Rows from block 4 of a small self-supervised image encoder, named by matrix and row number. Rows with one number within an expert belong to one neuron, the router's apart. Each number is 500 + 40 x the weight over its row's rms, rounded and kept within 0 to 999. All counts start at 0. Numbers have three digits each.
Before each expert's rows are labels from the 100 images, of 14848, where the router gives the expert most weight on average: "top examples" is what is common among them. Only what is clearly more common there than usual is listed. The data: microscope photos of single blood and bone marrow cells.
# router: router (model.blocks.4.mlp.router.weight, 4x256), inputs 0-85
# up: expert up (model.blocks.4.mlp.up, 4x256x256), inputs 0-85
# down: expert down (model.blocks.4.mlp.down, 4x256x256, transposed), outputs 0-85

# expert 1
top examples: cell type: promyelocyte
router.1:526492519560555470505512495444489423534496562534536598522454470452500438424493369537482546498495541488516504477462552489491470515536424522539470493461513560478503546478513475499468524510515557482407484512562488477566500548465521521479488453540475463531445582
up.0:537549509517517503498515448577506543480488558501503580506524557494513501484514485471459517472528497425506482497594531555458494449519492475486537466492520509549524469538537497460573461552613452490475488466439526447515535482483481549471543481537552472438484446
down.0:476499506510459465510514517499535455458513563548468495478556551537472515482475548471522516500499458468538524478474474509435499527476506494515519536479513513629520482504598498432482482529495528527506494499537491438478575550471523486462526418512514471506480554
up.1:512516464434450486527485527562530475448509498474476489488509433539538585529590511567523477537443497528538501481502520511500521473425500505490523486564497478441575508505533529483534542429458567553539474479466484478507473499464529439583504524492445538535524470
down.1:539536489451511510515465508469491569542398462501531411524456448502546536496519464558493393551526462559558500527510432512502420501468510469471507435467502481465513530505496524407518455453560529514501538470492515577535567477484489523483483560545487558501545500
up.2:524492505552514502523497487532497533547485441504496477421469501483514475488522456482470509498471524524514398517498520541516482511465522455506498476559440508488483485524509496510429486491438494549564505489505480515416464449494550637545534500489483494583467522
down.2:462509534512454533511491484500526446494573509493505550528604518490470482482545492468478518452484582483473554487482472471501453531574503451527548628492544551457521526540506555501530578482604487456431475497474436524533512523525420466417486440405508508440482495
up.3:512477499487515535529484497464428547542496460570499450468519567504475509480468513506503472475579396458482466540454483558530542570488515484557492552369423470528507487546562482491425528480437525562505537442529517533503468493473531481529436509489519483411483416
down.3:491442572518490505537495444518460503534440516543478497574510510494535482520608538493501508498454471577562444514510504503456472482513539506474466515505485484434531505558495494502517559480586517493431486567558482520518543437517466501474459498484491537520476456
up.4:527503395504468479494458481676484542507485419489486439478536469546478529494417497450499426452458519535464504477516447487567464514448478487525476533499590509492567468580496535511499497546498564551531490490479502540492512500532563484505503466506514502499463484
down.4:479545480504518499524492493531505527519537445523504541495523519505550529543541532452478480499487479428532531490490586526505482451440488502507412542542517526504535510538512519426501545483558442485472514513486522556478513558545470446540463546557461475494484497
up.5:562516480474514447554441456470479478515478435530490541472432467492464502486589510547548512510464498499553489562507554526458555541498506447503495495536496441437432506483495512580489518528475554460522516425503511612504443475531524467561585450452472472524594531
down.5:544515492482498574479514535494564511511513502477505493489534510510488489577506446572508515460471522543418478440563340476516490516529507473445519571538500503516557442498452502447543531526489459523456483460524483485541524544522504493483508512413524537516552503
up.6:526451525510537477581567489532529501481486500504501470489470455457515492553505471461361491515521456496481494482487413590474467368481634500436526431517557460515519527487514547522547471504522556505534502530555525512472554494527494453485494525448493507479508486
down.6:483446470481486454499445513504477521542579511565489469393495505487483459518523537543502506488535470529530388447522506455505493499446550538479486506553439449476527559503505481507561583508484465497489499477645500482472516473477479487559483458504499622467473489
up.7:492556522476483566511443496479490523518451467483549527462535555488436630483489490599520508505487506464470495467513520539503508556517502439398477529497551526450487503543565538433545580456458564505411517479399437493517477453484487536525521534480446493498509518
down.7:539469498442484499498501482485463536574455492467466482584457443486559581491550465528492461544513458484525465497526453492483487496576479467547513435444486496424485499512503489513479468442450548556501524515491495558522575494501469495476465508537488509509505483
up.8:457492456504457530549453487493524467479553509459553569492563557468525532535536529549441500436478509527536528444513446563511493468511469523520467506483490467526416530513528424513459580496480518498433576410517487499452548513526497498466497468526536545506522526
down.8:598447449505502519392530537488509557529474426467512482433548452519431484527489532548530510539489481498518436547413404480442471573573509497495546496488500493557487504499443522508487441562531485518475511430477448471535493483501429533545487533518526571558545450
up.9:468519436519464474538537512538439433497481527514473485464575533492494521483465459564482524462545510485458471503485534519512551562505646519483478512558443510418552511494514506510469588448487556462506453460464478535434509493516476484495525510470527540451503497
down.9:519528552571570488465480501466495500516524550543554488455538467506489447488535517582471515545447428505439501413588436461518403520467514433535495507506506484549537572500444451500575492530534489529492453525617478531414489557529476533488500479475480536550524548
up.10:561526513471470477459459513482519529525479414521538513423454445480406566557551478548536508481391462470571490552544406461458603515515474501541519456499434455502421474458481461571491542513443519530537501454524497570478524492534503495475538509503518570505566524
down.10:500552499457501506488517502471568570532493481524472471504564515519512517490465505561468533434510551420425538550556478508472521519527484512471582524460517498557513523496493550564535499503526568519566465488450547465496480463536488546499506533458511503582512582

# expert 0
top examples: smear: peripheral blood; cell type: lymphocyte
router.0:543538540444461494448498529510481484526435465465526490488553554499473532464448496462544450474474384479525459499542510437491578532462472499541491480540491471492479479515509435517538482460466478493566472462487468523490548526497482440545461502534529531486515341
up.0:501470497556607469510570492441489447475533555575493567497425496582535438494615444593480493480546494522540543484487508503465510506518530543513478530496442490566517511510500540454518533513482495475392504557497490450469474526551446600486519474495511503499498560
down.0:499470530558525481475486462467483460507469513467518501568549551479484466473468395441504490487466501494488492543398550535457499506565459504505492475503471570476547502456492521603530518535509503450508530533484505416516453531469497482496524503535505482518486564
up.1:474501508476480473510598616465521516444484528509501551524451501533496528498462447446479540449505550437528532497483508454504550414548520537508588506485541554491445544559513510456543448474468492543518473516569545479514430503403506517494491488475569472522508511
down.1:515510523584473516515532458485537510461500421550485539497501505450505507496510529562514479545465534513498546524484498581549519505476442487477476489465528564524461525493481528521557474584498593498505476574484505493494451571533474568489430558491563522510488413
up.2:502498431504497500488514445548481602483496503533518481475551493536451496512511436528526510500500432522457551476559486497581471532468543516539456513477498511526486533579519473382504476515523492442449491463539506437534541499439586515407519542456499573454490503
down.2:514460501471537483473592515457491540488445491467521494487555497469463456456403487598535487494466532440495506522494559484597522490514419487494468441542483521523483517447479496556467495546550512499557543521518513471566466511489469514503575459522497487441490515
up.3:479509504577495511520518479528516508452455507534468513529469475514452518475545467451437543484476534486525473505455591495473532468513531555552552569510435494583467488534446564426518443482501513465515531512522505398575533530407481598525494486495497515488571496
down.3:502535477560451545506453523474539502481483480514503543540517428472498522510493520435514498476530569504499536565506376420523432503495560516475583473422466514491503514495527501514519519512515526435450504464498559531481533506545544443424539520505538547500503453
up.4:560446508418455511532522538468507567470410549433503511503544527515476554552503569511548512458475507455513401536453412469488516496438547523448555332558504477543479462503464444535459455561463513496564462486520458427456496525524578452468484558495520478468499482
down.4:415508533506540521558565476491482501498417531469516462490543474494497560500480460487487492481549532479508453427470592500586564457536480533492483448520589481540470532516504499443443514356403550544541477517512520507494485483512491482490482481496504544420460530
up.5:490501464496500493537482543524583527489440538518454530501502454449465561535506493502427560466557542564507475523488538468437466460525478575500524490545503475562468548527428471528393474499474567487487473526519515541563456397475602487472520463571434545539529488
down.5:519480466488486510501436507472567504481409490463488441529473443485560486571525511487477487486485542483511548524503527581432529488559527524471480485470513440518492512541532482551445561493577500481468458532517427543542484456472468454448655512533478483591515589
up.6:528503510554513490517629549486510524500536500457498515616444461571474622475485442489442527507418505455511462561476436515426540411494518567533534491431519480470405485518466432507488554473421583539548511558509558497488500555519505554523451442525496512501494484
down.6:515491475461491524531426545499552510526548551512533511531476524490572429564493534491485460493532454562523502512538494455566525514412486496537465518247509454521541478564463494477467495519448498473541528509485401516409494501463565454543547487444547494512457465
up.7:473600495412469496523642492511528573408546518573503432442509506496532450518500411457486495511531504501492516560515510481559486518465529582461511527502536483526455477529487554460474498469523501490523497463505485479562532443552536591494547467516458565477547523
down.7:557451553434552494514536524521512429500527516546478587512570559464474472523471438642501500495492549458469524463555497583543507508562474454474485477533508486449513506418449489484502469532565562463528483491531540503563475555483424498497526512479517442506572467
up.8:490606423533470485572442546477561470569558511463473478591538499502475441473571508515446610526549527465551480466528469469523516501518494491494488501508494456505497515480458512550443528428383534567496511483538547522512514507507514531469503502509396524492572513
down.8:474472501633498510537486559508511482495468438538519472481523490534533555548501493543483545448518492514456542573506418516530481502480515507508505578385508487437479555486395461495596462445560545501554476537513497524516523425471502529441432471495493513573550504
up.9:500524495479543501499469488515535510535465480496515482534454502508484489495494515502511471492480575464521525536555517447465468479440478453487470477487510497446505480501511509557503545503480507550487636446468341516584566476457500453441499434464488436523569498
down.9:534600454467463525520472503525524548503542466489487514511451528526531493488540497489463487518485460567528488494538489487483465454476538513434473507482542473511529522610431554433549505492529531540553486533513530559538475512500547537561419566535530542505527475
up.10:501493503518524503553440517499535505459526460524462554525506528427447524621481460441486479380524502599505505462548507513506460496405543420450512510497517496464555491550393513444449527518577499422468494478505559483464564478519520452414588460481512536501473536
down.10:444594468462501561528513476500536521535493528422532434522459494438412507490528577551528497549510515527520424468479492481553466455494545472483507471520461502466470500524489622472480607509515546536453483504513451562547479490519510492595493521478482570449511473

# expert 3
top examples: cell type: artefact
router.3:419490500464513523603558557517550528480545460509431472496426518554541560567543503488365508458523583489471506531497452586503485397520560486432548515500516517520506486462477556503519509529520680559517515571459534494443476468533469531470499492497524514501525538
up.0:510518430475500516548433443526578501480491484509526490485475518471392470531460613511508469514458486547522504500531484531501549503458463523511478559541538495520529462563509432441528477506501483545508517458447517520480490479488536579483534539496496503485515527
down.0:553511497496485538490510538479490473533477491447558481458450488514510456475515476538551521501508485436444481541544525505519529584535505477508434514511533480525534524492455476446554492538489445561471493494478502560454554532488511542579507482496453468469516492
up.1:546395502469497534539475433480560465487518478493466488492463569507477571545524458555513496494575502467510510430506504463517498523521439465609482475505540437558537509489465542420498496493475463527509471485440494495425485518474544426484533521542497493487547496
down.1:509477502545519518477548474491472428453470483508544501482540515447542488499562505504547427559520547526519502527411512543570442528503526519536469522532571522547499488492507608448479463485469467442425542532535440550536482503495474453489502522483491538485485460
up.2:493576541495470485478444516484523511476456522538496521510468508510462496475528475521524510465481438556543529518442513564447571521493500587506512457469488494474490509498531473473554527445537506491540489475547505482466520502467473499488508467528536473483496444
down.2:422516432518485490510483487571442515542505531534478536414583560488520524492454532463489474435573469490560491524559515531454418542474456497442536515512493489563476453461540481485474481498566491510456534505483449486482530540518507488570502442552512491478532502
up.3:447450461520414538634513456494524459538495496615500513497501526479534496606502467458434464524598514545509468456511496548578449468549490496430462499546471471519492454465473459492508494470508480485483498468451519492461508448548554577488553522525484497493504494
down.3:490591489516561570432445565486531516450506471485468430565494500414501510464472425390497510521438492444533481522457536490516514564464515562501589487504492412517458496523479519520456467507488483510551470450465554466538450448464540432516529494491471480482461517
up.4:475458495521442621537539487529568505479526542479434521460496549561521489439514452492480478499482504480519497456509482522544493450507532494518455553467546498531568536512558515469524536499481576559510514528528472506477475466491488547480462450447536521511491570
down.4:538512519429575478557496499491458510504515487501484450502461485529456529612479495472449451568578494502469491512506465525556570419537481459505475422493562483504509508442485483512439428487449481550538507489465518577497573537522532502428490455478547459482542487
up.5:518520491514496518521495488521480515492445482484501510531513525492481525497522439525496552487589391503493409487522444546467512537602501484491516518451471467473533564504435498473563544547506486423485549498548421506497403511534501465577429553498551591516526505
down.5:495407485500510521541488468495508514481427479482527448499510501523537537488561519462478406544547532539543514482450493452582475538420509449577483493540547471515499480449535531455475511547504501553495493482477496540439611537496525474443532545510454534444516537
up.6:499563481487506605493520518481481483503517484477512496485523414530495471505481468503494541446496519514569484538509485542519510510409504569471488468522473533442522526511450495502469520513510497531523556483412475534469463481494476495487467526454539546445556388
down.6:535404512497495521472510493462504513566486550527444514522452359483553510524459436501508530494444490466475497490494536472448497549478548523367513428503500428507462515536497399507523546493463506486453592538518524532505487472454526506568464517480456506546486496
up.7:562480507531469480497504508578569459498530524458454561474482510534547506472466499616557557533432486512521517498500458504533462526481505529557471536495527478536645504538491467480513492417480504463490488487536528455542466559479467508536549494516472457528444559
down.7:533522531488552468494515482493533455481479487475558481537496497475509500452551511473522463477494504537538511465465474409529428518438448505555435524499563527465507502487540539420485469459535491532431489497477485486510535530479475493558488521448510516515499512
up.8:462428470520569509449491524497518517508487553483525484504548561472485528552494471423539541516508435485462518444528503506513491525475449463463516491553458438461540491447506480459519576422471489494529499480507501491502517509488533474506504573587564478480508506
down.8:505443527519463538543464506514472476439440518540486524492514490473475530500522540492500510494495512498434548540544489510526407559605588530529477506467502532489524505407475544548471516515531543515493503508522446460513465519512448474421506458545538552523525473
up.9:525530461508479629472476480599476507544552491531572466520531505558552492463611524500450509459510498487476545444518510470570458497460509388503461499479574483569472493522477508489512496474509581477504537512555484492503507472506516541426494532531488499385450531
down.9:519530540495505478451422493476473568404495475469502528449582554558480463470541518546514462497463495486422518525491413467429496536438492495578503511512503507506488527549579499543517491505491498443568403503458518497488534483556456525618527583507521472513551510
up.10:517499503504478545448433392512464427440505564518549477486520403550542489511497464537531588480493527494626436512488505546561507562431445497501505477494505556484518528559546497503491469483486505505524545484490567507464526512494497522505423518512609477454551489
down.10:491537446426434474444538505489411448520467561472472477535540426465509550541477485443536510508495456448496518469484509450525499561566492472505484461450530471493492560433474538466522506536532472496468534430506488489471454515509519452445503521493490443507513471