python train.py --model="self-supervised image encoder" --crop_scale_min=0.4 --horizontal_flip=true --arch="mlp_mixer" --hidden_act="gelu" --width=256 --projector_out=256 --optimizer="nadamw" --eps=1e-08 --max_steps=19700 --warmup_steps=590 --weight_decay=0.1
Rows from block 5 of a small self-supervised image encoder, named by matrix and row number. Rows with one number within an expert belong to one neuron, the router's apart. Each number is 128 + 32 x the weight over its row's rms, rounded and kept within 0 to 255. All counts start at 0. Numbers have three digits each.
Before each expert's rows are labels from the 100 images, of 14848, where the router gives the expert most weight on average: "colour at peak" is the nearest of a few named colours to the mean colour under the peak; "top examples" is what is common among them. Only what is clearly more common there than usual is listed. The data: microscope photos of single blood and bone marrow cells.
# router: router (model.blocks.5.mlp.router.weight, 4x256), inputs 0-127
# up: expert up (model.blocks.5.mlp.up, 4x256x256), inputs 0-127
# down: expert down (model.blocks.5.mlp.down, 4x256x256, transposed), outputs 0-127

# expert 2
colour at peak: pink
top examples: smear: peripheral blood; cell type: platelet
router.2:162114172107129132114134146123112131126122103118141167110125147131111145084112113117155080131104057119101157152133180108113163152099092108188132128086127118112094109137114072111142099097099143130171157122122088124123183159110094150146048125097176176090130053099115131133131159140088145124118117163129231103194136150136070160137122093195131073151074179038120132149147127149126182093159
up.6:110194119094162145130068133084101113143133177120127133201124102169158176120156176125176138090103132126157122200137131158117107139163152144090180116136071130131126156156193093135086117118091131146166154136142149131202115143129097151164114106219105101136102164139143113154146137049208157133172145108116124144088133140148091114132156091069135164116163127071081108140085094111095153090082
down.6:157094153096096114111092182150192110144108122108120108115092142152166062123166161146141078149143175147145100102103115172091168137099142140070148195096103133160125106161141127147106164133204139144078098152131084117144207117115134152130148149078131162093170134183136155120146046086155185072084120178154065132106158145136123094151137131189145154150082206144124127102100120132159154125138
up.7:150161152053102139184123130103119080083122207150107121073114140208122105120171125155107130117147171157164105087091080147122097091146139126133092047116161152091187132107112175113074118151172173119121152152146152187049146126180141124159116123105126117141105120151147133042148119119081161107125105138136139168159117112070121092167115123176146164100147123173124104105115096165114125133102
down.7:026121123150177120097096128070087051175117113107126151136129108142165101108137112168108142189164142105105159088115106175128130134118098127152096198102132161144134142117094122182108197077140085176131104082109113135164136134186133049092106097106121133181154159135062102111135106144141139100131151121146129157087150129155121081119115092146155142079136138136133161122171145126096095195182
up.8:141139097086129176180106130113107137127166107116091124101147134132102083147082204246113085209080126153078098092150226157119120142133157111116162142154090101089136119094115120172069172205088154140073123087159100125127115087115061143148164142100098145191152169157122134138139142121166102116120113071140124142124163140182160132163091103144113134157137120140155097166070092137140128129123
down.8:134125143124129076107126127146122125105118155114104114122153130193111109117143148096117130144121109134126104064153040126140124168109089149143146102148113077126165116119172104116160140141160055155101119114120139148124135118150190124175122129077112129131101097129117123143139145125154081122127085168125131159103151112107143115128134000152094128147106110138144140153119140145108132147140
up.9:101163165093149129116102164101146090111186096104087127111109128162117138135221138153140136151108138119107132105141102091068111170124051173081160140147106111132109094121142159107101169133149130164165108172151093159117087124134115095123104090135132125166089172095119058105138106129097143111128112091125088150092155072099142100133156169117138168018108091095136195131060193163135084121094
down.9:068109108118074128187131087181106170117124099067166125179154136127126180158120101089150125150102195081121113150109122037115093105145135140142153099139115135122083168104136110087116161151108173145134139140127106114085099098103126151136142119119146175094163215107159082147104116129115066189139090137136072174122126129144134174143151206106115109137191116108157116168074119126167103099176
up.10:151138113174164217141152147106188135144130137120145112173105091163097201155171109179114152129147130086164120157177085134129179095164190196125170143148120077159044150147128093156095131096098205107110150133170168127164116127145093189146134098124131113162145138209111157124147101132170179125136143168111165136115103099123133158151115085110127132115213073140112114206093052127108128122109
down.10:193121094099053111081103102149115143115160164097119059158101129142161070153140129129105121112148131134112072157088113101097140122108152116098111109104082147144166075150113128131117191106138104151143137126160057140116174098079124157112212095173047152123132177134165142075142105104169108124099143112150034097132157132136142152125121157132157115133073088130147155084136200120116087121158

# expert 1
colour at peak: purple; blue
top examples: cell type: artefact
router.1:093117143148097145158161188131123121139151104119063117108105153163156211212173153111051119122167158120141156166116067159184137065147168134040170145183145161144133144106159179163138151130109190204145139197154133146059130135133139091113145104090136128131118191095144075097141108110151123089189124111072109133115152125093138132142139180148131109069186106135109120132062117111133102141147
up.6:135126156174121147139104104069173131113148079167108135138112141086094162187046133167126162110121122133113155170141202098134145136128104079127127186117074128082148155131110150105127122124120158140114147113166152167122148099147119139120139154129147161129138114116138139072134155128132143073110133159150188158144156146169119163116091095139150139237117125152135093176146149089141107067103
down.6:138173147174152104116119129093166155135151115156143159133093149126099118100133131062129101127113133140143086124130164094122157164143068099134092132125117175111142142124130122136143112175124106157139128168096154184109149138157134209114144177173137130130152140151141120068180116094149139143120122115089148107150171138151059113099132000137138110225080163106100125138138105174116158162125
up.7:115138155116157133102103150122140096108122150098096188105116168080115155095207156103180115168116103120150166080142121117103114125144069078123211126129134095121090107147121171194130169131124163124177087133141098174175148174101103091117104110158126144181088134071137113086125098157105083141165064110139100159165208190136086159131113098121166126126126144085138117166057136161144166100108
down.7:119133100131116113117107071121068122146139121131030091122189119138158141190097171174060146163126113123168104134112160166093094102109169239051152141153092155129148119099113068149154182116167106082127162083131139114145122144123189087150117088145176115033148083125171082134156202175102097120090155184134103189104111107116143113153099120126113144067142090126131167146098118124138113122129
up.8:121091125140152109242164169152147101116094095113128156154116116159133086103167098104097164123176080184140183165124059107128151136140097074119142104150135096110115145130106123179148151161168106129078129124152169081148086147056151094080176122110094130185106151150105116141117057095143091163169148133114136112118174043110116132142148146168189093115123095098152101206167200141130136170134
down.8:091138138116113118116044087143096099103134121133152100076207165103106116155146171181150070184152094132127083126136210100168059169072134165158147145133128213127110153111173105087153191094086106086154108082105104152079167059135154093164160079104137161119104120114141124117144200169133145201147108114160102120165134141167162114143168103155101151127136128097134179147095157107135131105156
up.9:162152137149140134114103152175122094138157099164105156106121176091078118101093091100139102051115103092175109168122109112065114116096098091198114158115070088160076130160167120072124153097085058157120134123150158093140190091096108195179153127157123110119118132157139140091160160132171200155035156093178106137119131165117163132122134132133107155129043106095124107130147168138141125126101
down.9:077089130134108129173169053112137123162156132105113162107179195119071184180160102126096132132148149154140152113073142091127147185123156129140146186133192158152108173075103210122108122182097176065152127089144072076116127105153110168086150079119191146171139113153121129113100153125109094128124157111138080123095126147176172129167129168176124118111215151133179131224140090091115082084128
up.10:108127110095119176110130116128140156111189105085135089116135169116108122104130157107163103133090146078047135116225118088085115096155125100160099092176126062126194135164123138132111171131134113135096109122093144128112094150137147144204190120130112127148074130139147185122135144116169154169106059144140117151201080077188134119115120118126128174170155165157093178155145097194137142183146
down.10:120075147124114155177122155094158088131167176102181146150121113111116152147163104207114159165111139110127109087123147134150131104137157131131130138135166087115091185161103094176124120082091146113123153085123054094126125161110127103076080082090146142150117092137136148142128143180139160151097156071131135152084118083118129121146105192158108081101197145161144156088171144136140110105122

# expert 0
colour at peak: white
top examples: cell type: erythroblast
router.0:183125139135160159109067038139084109070126176165170077124164110093131071144098167120227173130132074106115129098138176135173105213111117117135110087113103060094207089159130133106136116129130071059111156011112093094132116119107144103145180166127105105139126129061122088145116125183126127132128109099189121100120120071165163112093116149116132082170079127160148135081143143177092083133106
up.6:132138096096145109101149113066172051086169121048160149158173109149099075070131109133083090133143132138137103147131089149139134104060144185200145100192074153096115101179161146114143171171190099129104132085086124151103093100136105072154126081174190117121157083124113095183123159116081087158119131110111079117171173091147142098125116173110134122087095111134116185137156100123127071136092
down.6:142110107187113126108114206176156095126145111121123076131146175123127117141063169159113130116077113088170135135148156112067094146144154097137130113126125173149126112186162121175074135143187129058151147137139153105099119119123144150129135107108176170105115153100109129072119135084135128173127138149097115139125152105111074132131136035142109168192104120134121107146074095148156117141132
up.7:170152139075115117159087156148153161053132125082095126165123179068052128191100111157130078139123187158133128109165195134134081118051139067175200086095092118129157152176093100133145106153123115128129150114169115063149138072083092180159179111126150185226078100117137152163139163161169112155094137118123117092195119149172090145058056141158130177142148157093168114129124088166180122103138
down.7:081178140173127103123046103112155146156137154107126135133092132172170193086132143133193113165115167099145078093152095142207104088077082108100126119136136101100175120178183145132127131145147087181120108148119137169133131110152142147146144180103123143131157093113105126130146080193129137077117177093005126097131092159112118137094114017147112148116129143126126117134125120112139131119151
up.8:159178127124115163128159111142122143159167131186110174119216165207104128128143077121126105094122148145126101127192087074144145112110128140065136115178176093121118115073068182077128123120185147113191102131083117139144081113095144067137171120126157124117166103148159105170114094150122088169116148167126068133123135125140178125243105127098141127080075123071114154222104150076143108137107
down.8:120123139191137131130108187116230110078187182145109096126083143097096053131071131142054168142117138156145093106147150162120102098151132109146117132111133123171143160103084051103140101194096152123115121116169092099125198178177142127134164068131148181131091089121155141141126180153136062057092132176158064097135154136183090102126066129162124135203129097132096125111147135089147110130146
up.9:046122097125100112146179156089135130133198093122097131107100110138135117103204124039124079126066103145112121139151085136115146108111189114106122107118096113137143139111166142098155181151159156133095137123097082124139087152105159134172158095134118143166130174083120117119126062142150170131150036137103093154129156136095160149117152149172118105075150169109112107183137171145145154152134
down.9:138100127130080114124126107100040090100097092134150147069108122127121126154075122131159184137117103126067185144128159119083122149158097137149111139162071131093124141092137103137129174184156153180138147146106121118139171129103191096096138150107121023102127183139064123106072068134081161113138134143128074119128122118174148124119147166143105143123084065141113129067134156158156166139085
up.10:134148115146136221133126139092130126142170118090071083123157119121123107135140130093130165132160099177103128096100123077118107116117144164181180130129101137113136112099121082152108169096116126098147119097111191112111186101150162119086141155142106110123113162090101141192069120126136091162085179158132071141110164106079139136147137126098157116125169108184198156109109095163117148109112
down.10:099153153125122139202079110183110136119102158112117107178123127093135151092141109116167126078090190115088109124127186184142132145144161148093150243111125100141162155151154056119119193177154109165109124171125127156120146144041108112165116108066152130135113182101128088129208121210109132168094144104109180119084108102195069081058165113145112131185150166090152138150075141125145136126146

# expert 3
colour at peak: purple
top examples: cell type: segmented neutrophil
router.3:114147059124141088142126115116180140158112142117141142164137103115109096083126089164097148133103175156145079092127114117046103110143118140163097142137129147137084145118108107111100142152168148097088092111120178134201095096150138166112177126188099104152140132230131197144124122100145115171084154139149072160095107143137150111124129113062121223143133098172143130138172123101149139143097
up.6:180105170125109188098067107114158064034130140142138140098111110126113111110115133158141124093123090134102179096095147106132124172095134121167124103094092116105130083151159058113138185129151104104116084088139194088041138105138115118116072111129072184127063078118090102102174113189104164146156148133150150118149153121148112164122024139124164147127076123159104114177141158084114091173164
down.6:067136072148179125131168147124128073213115135124073074172133163118152131140146115095127141121119211072245100135136090153099103112158121170040094113145112096174163124153115144143054137147126148141150177161088110156154121114136137134123192051130168130130145163119151148127186141075146106093124101200174062169078118114126117100071096150118122166098186176100102116114109073145158123112167
up.7:175143176157162106143139136124108150154184110129158167122099179111052140130137139163111104123132117167109139090100123127084142140152132123185099136107116116159131167185136085037132120110137196101139121119128123121151104083112090159161118137130149212110154122131124084078129147155112135130094095112145166087127113102163081163081171088150173099144129139089142134139129162134110137066129
down.7:140130109089119092162169133172118158148119073132119129120140151134107126075146145107107119115111136123133121124132127032129180126188100136088133130105148116114103102163110136100143088128110145094148171134131155191118142168101058168147142099165108155143185128052172143081144138115148113172110178142129172133146077148084098133162153079144091111117077175066107108206136071084171125171086
up.8:155123123140123122151124194111142121128121106048166136094124183132114145125121142132128090168118116180032129141090156168168076083108155115091127142148112069142118113141152116161113132146099185180141107099146132035142136151116129150113148059083179173181098139116112120130152116139117162159166107090095111132126097134193156137098119160132124100160077156114092078168153100123133133193143
down.8:143122103133134122105119059148103120133159118193072146138110100118095116079123155148112144116139092104116126131143138053133187152148133100134100121137149162099162100084093113104103164118179084150166149120121118151114126148125150130138129130127183102124156128117094149121160168081149095108122152180150114093161108121173106178055143163117099151198123111108153103154181124159101130155173
up.9:145147155047087150168109126087179124111170089125158145173081152139095118161181120117121139167113160175158138117129111090124198102070166157128173041144150133085109139146083104081181163123143149102141108141101103129092157126067171129122141128127170105156132029138163149045123141133146111154130101174106144208149149166133123099100108104124141127101124115130099134153101114120186073100124
down.9:126152095142119088067106076127118150127094143084083152089174170109109128133020157077164133145166082121109106117072177145166134156092059129114099126086126152124159105103117158126132134060141099081161158071102158150153077139181144148133096134206109110089090123155135110142087152096130105130095175153125101068164177142073133116122107153066187149129141178135159118048104123121137146155089
up.10:203120191196145101119127151150148144127085122173083164163090138131102065134067124163127089160168106123198125087155142169143179170120141094188100128178159172138163111132144137130125106104156113088093135152189084132148158086113127130124092111135135153084155110128097160164103164083159147136103127089157151159177144094147142165084111042196164114102112087139128123132090017162118179066131
down.10:173145134121123102170135136134130153132128168159170132140135122063060145109116126091110164087100127169112130229132171036099127074146109163122115149095120126127218133066157157171175081133114114105170123124110177121126123172122103122117102141118108111172108128156116100055046117176153149144121068135171157126135158130169097108116133035118149078091103168138137099098147168119103143172150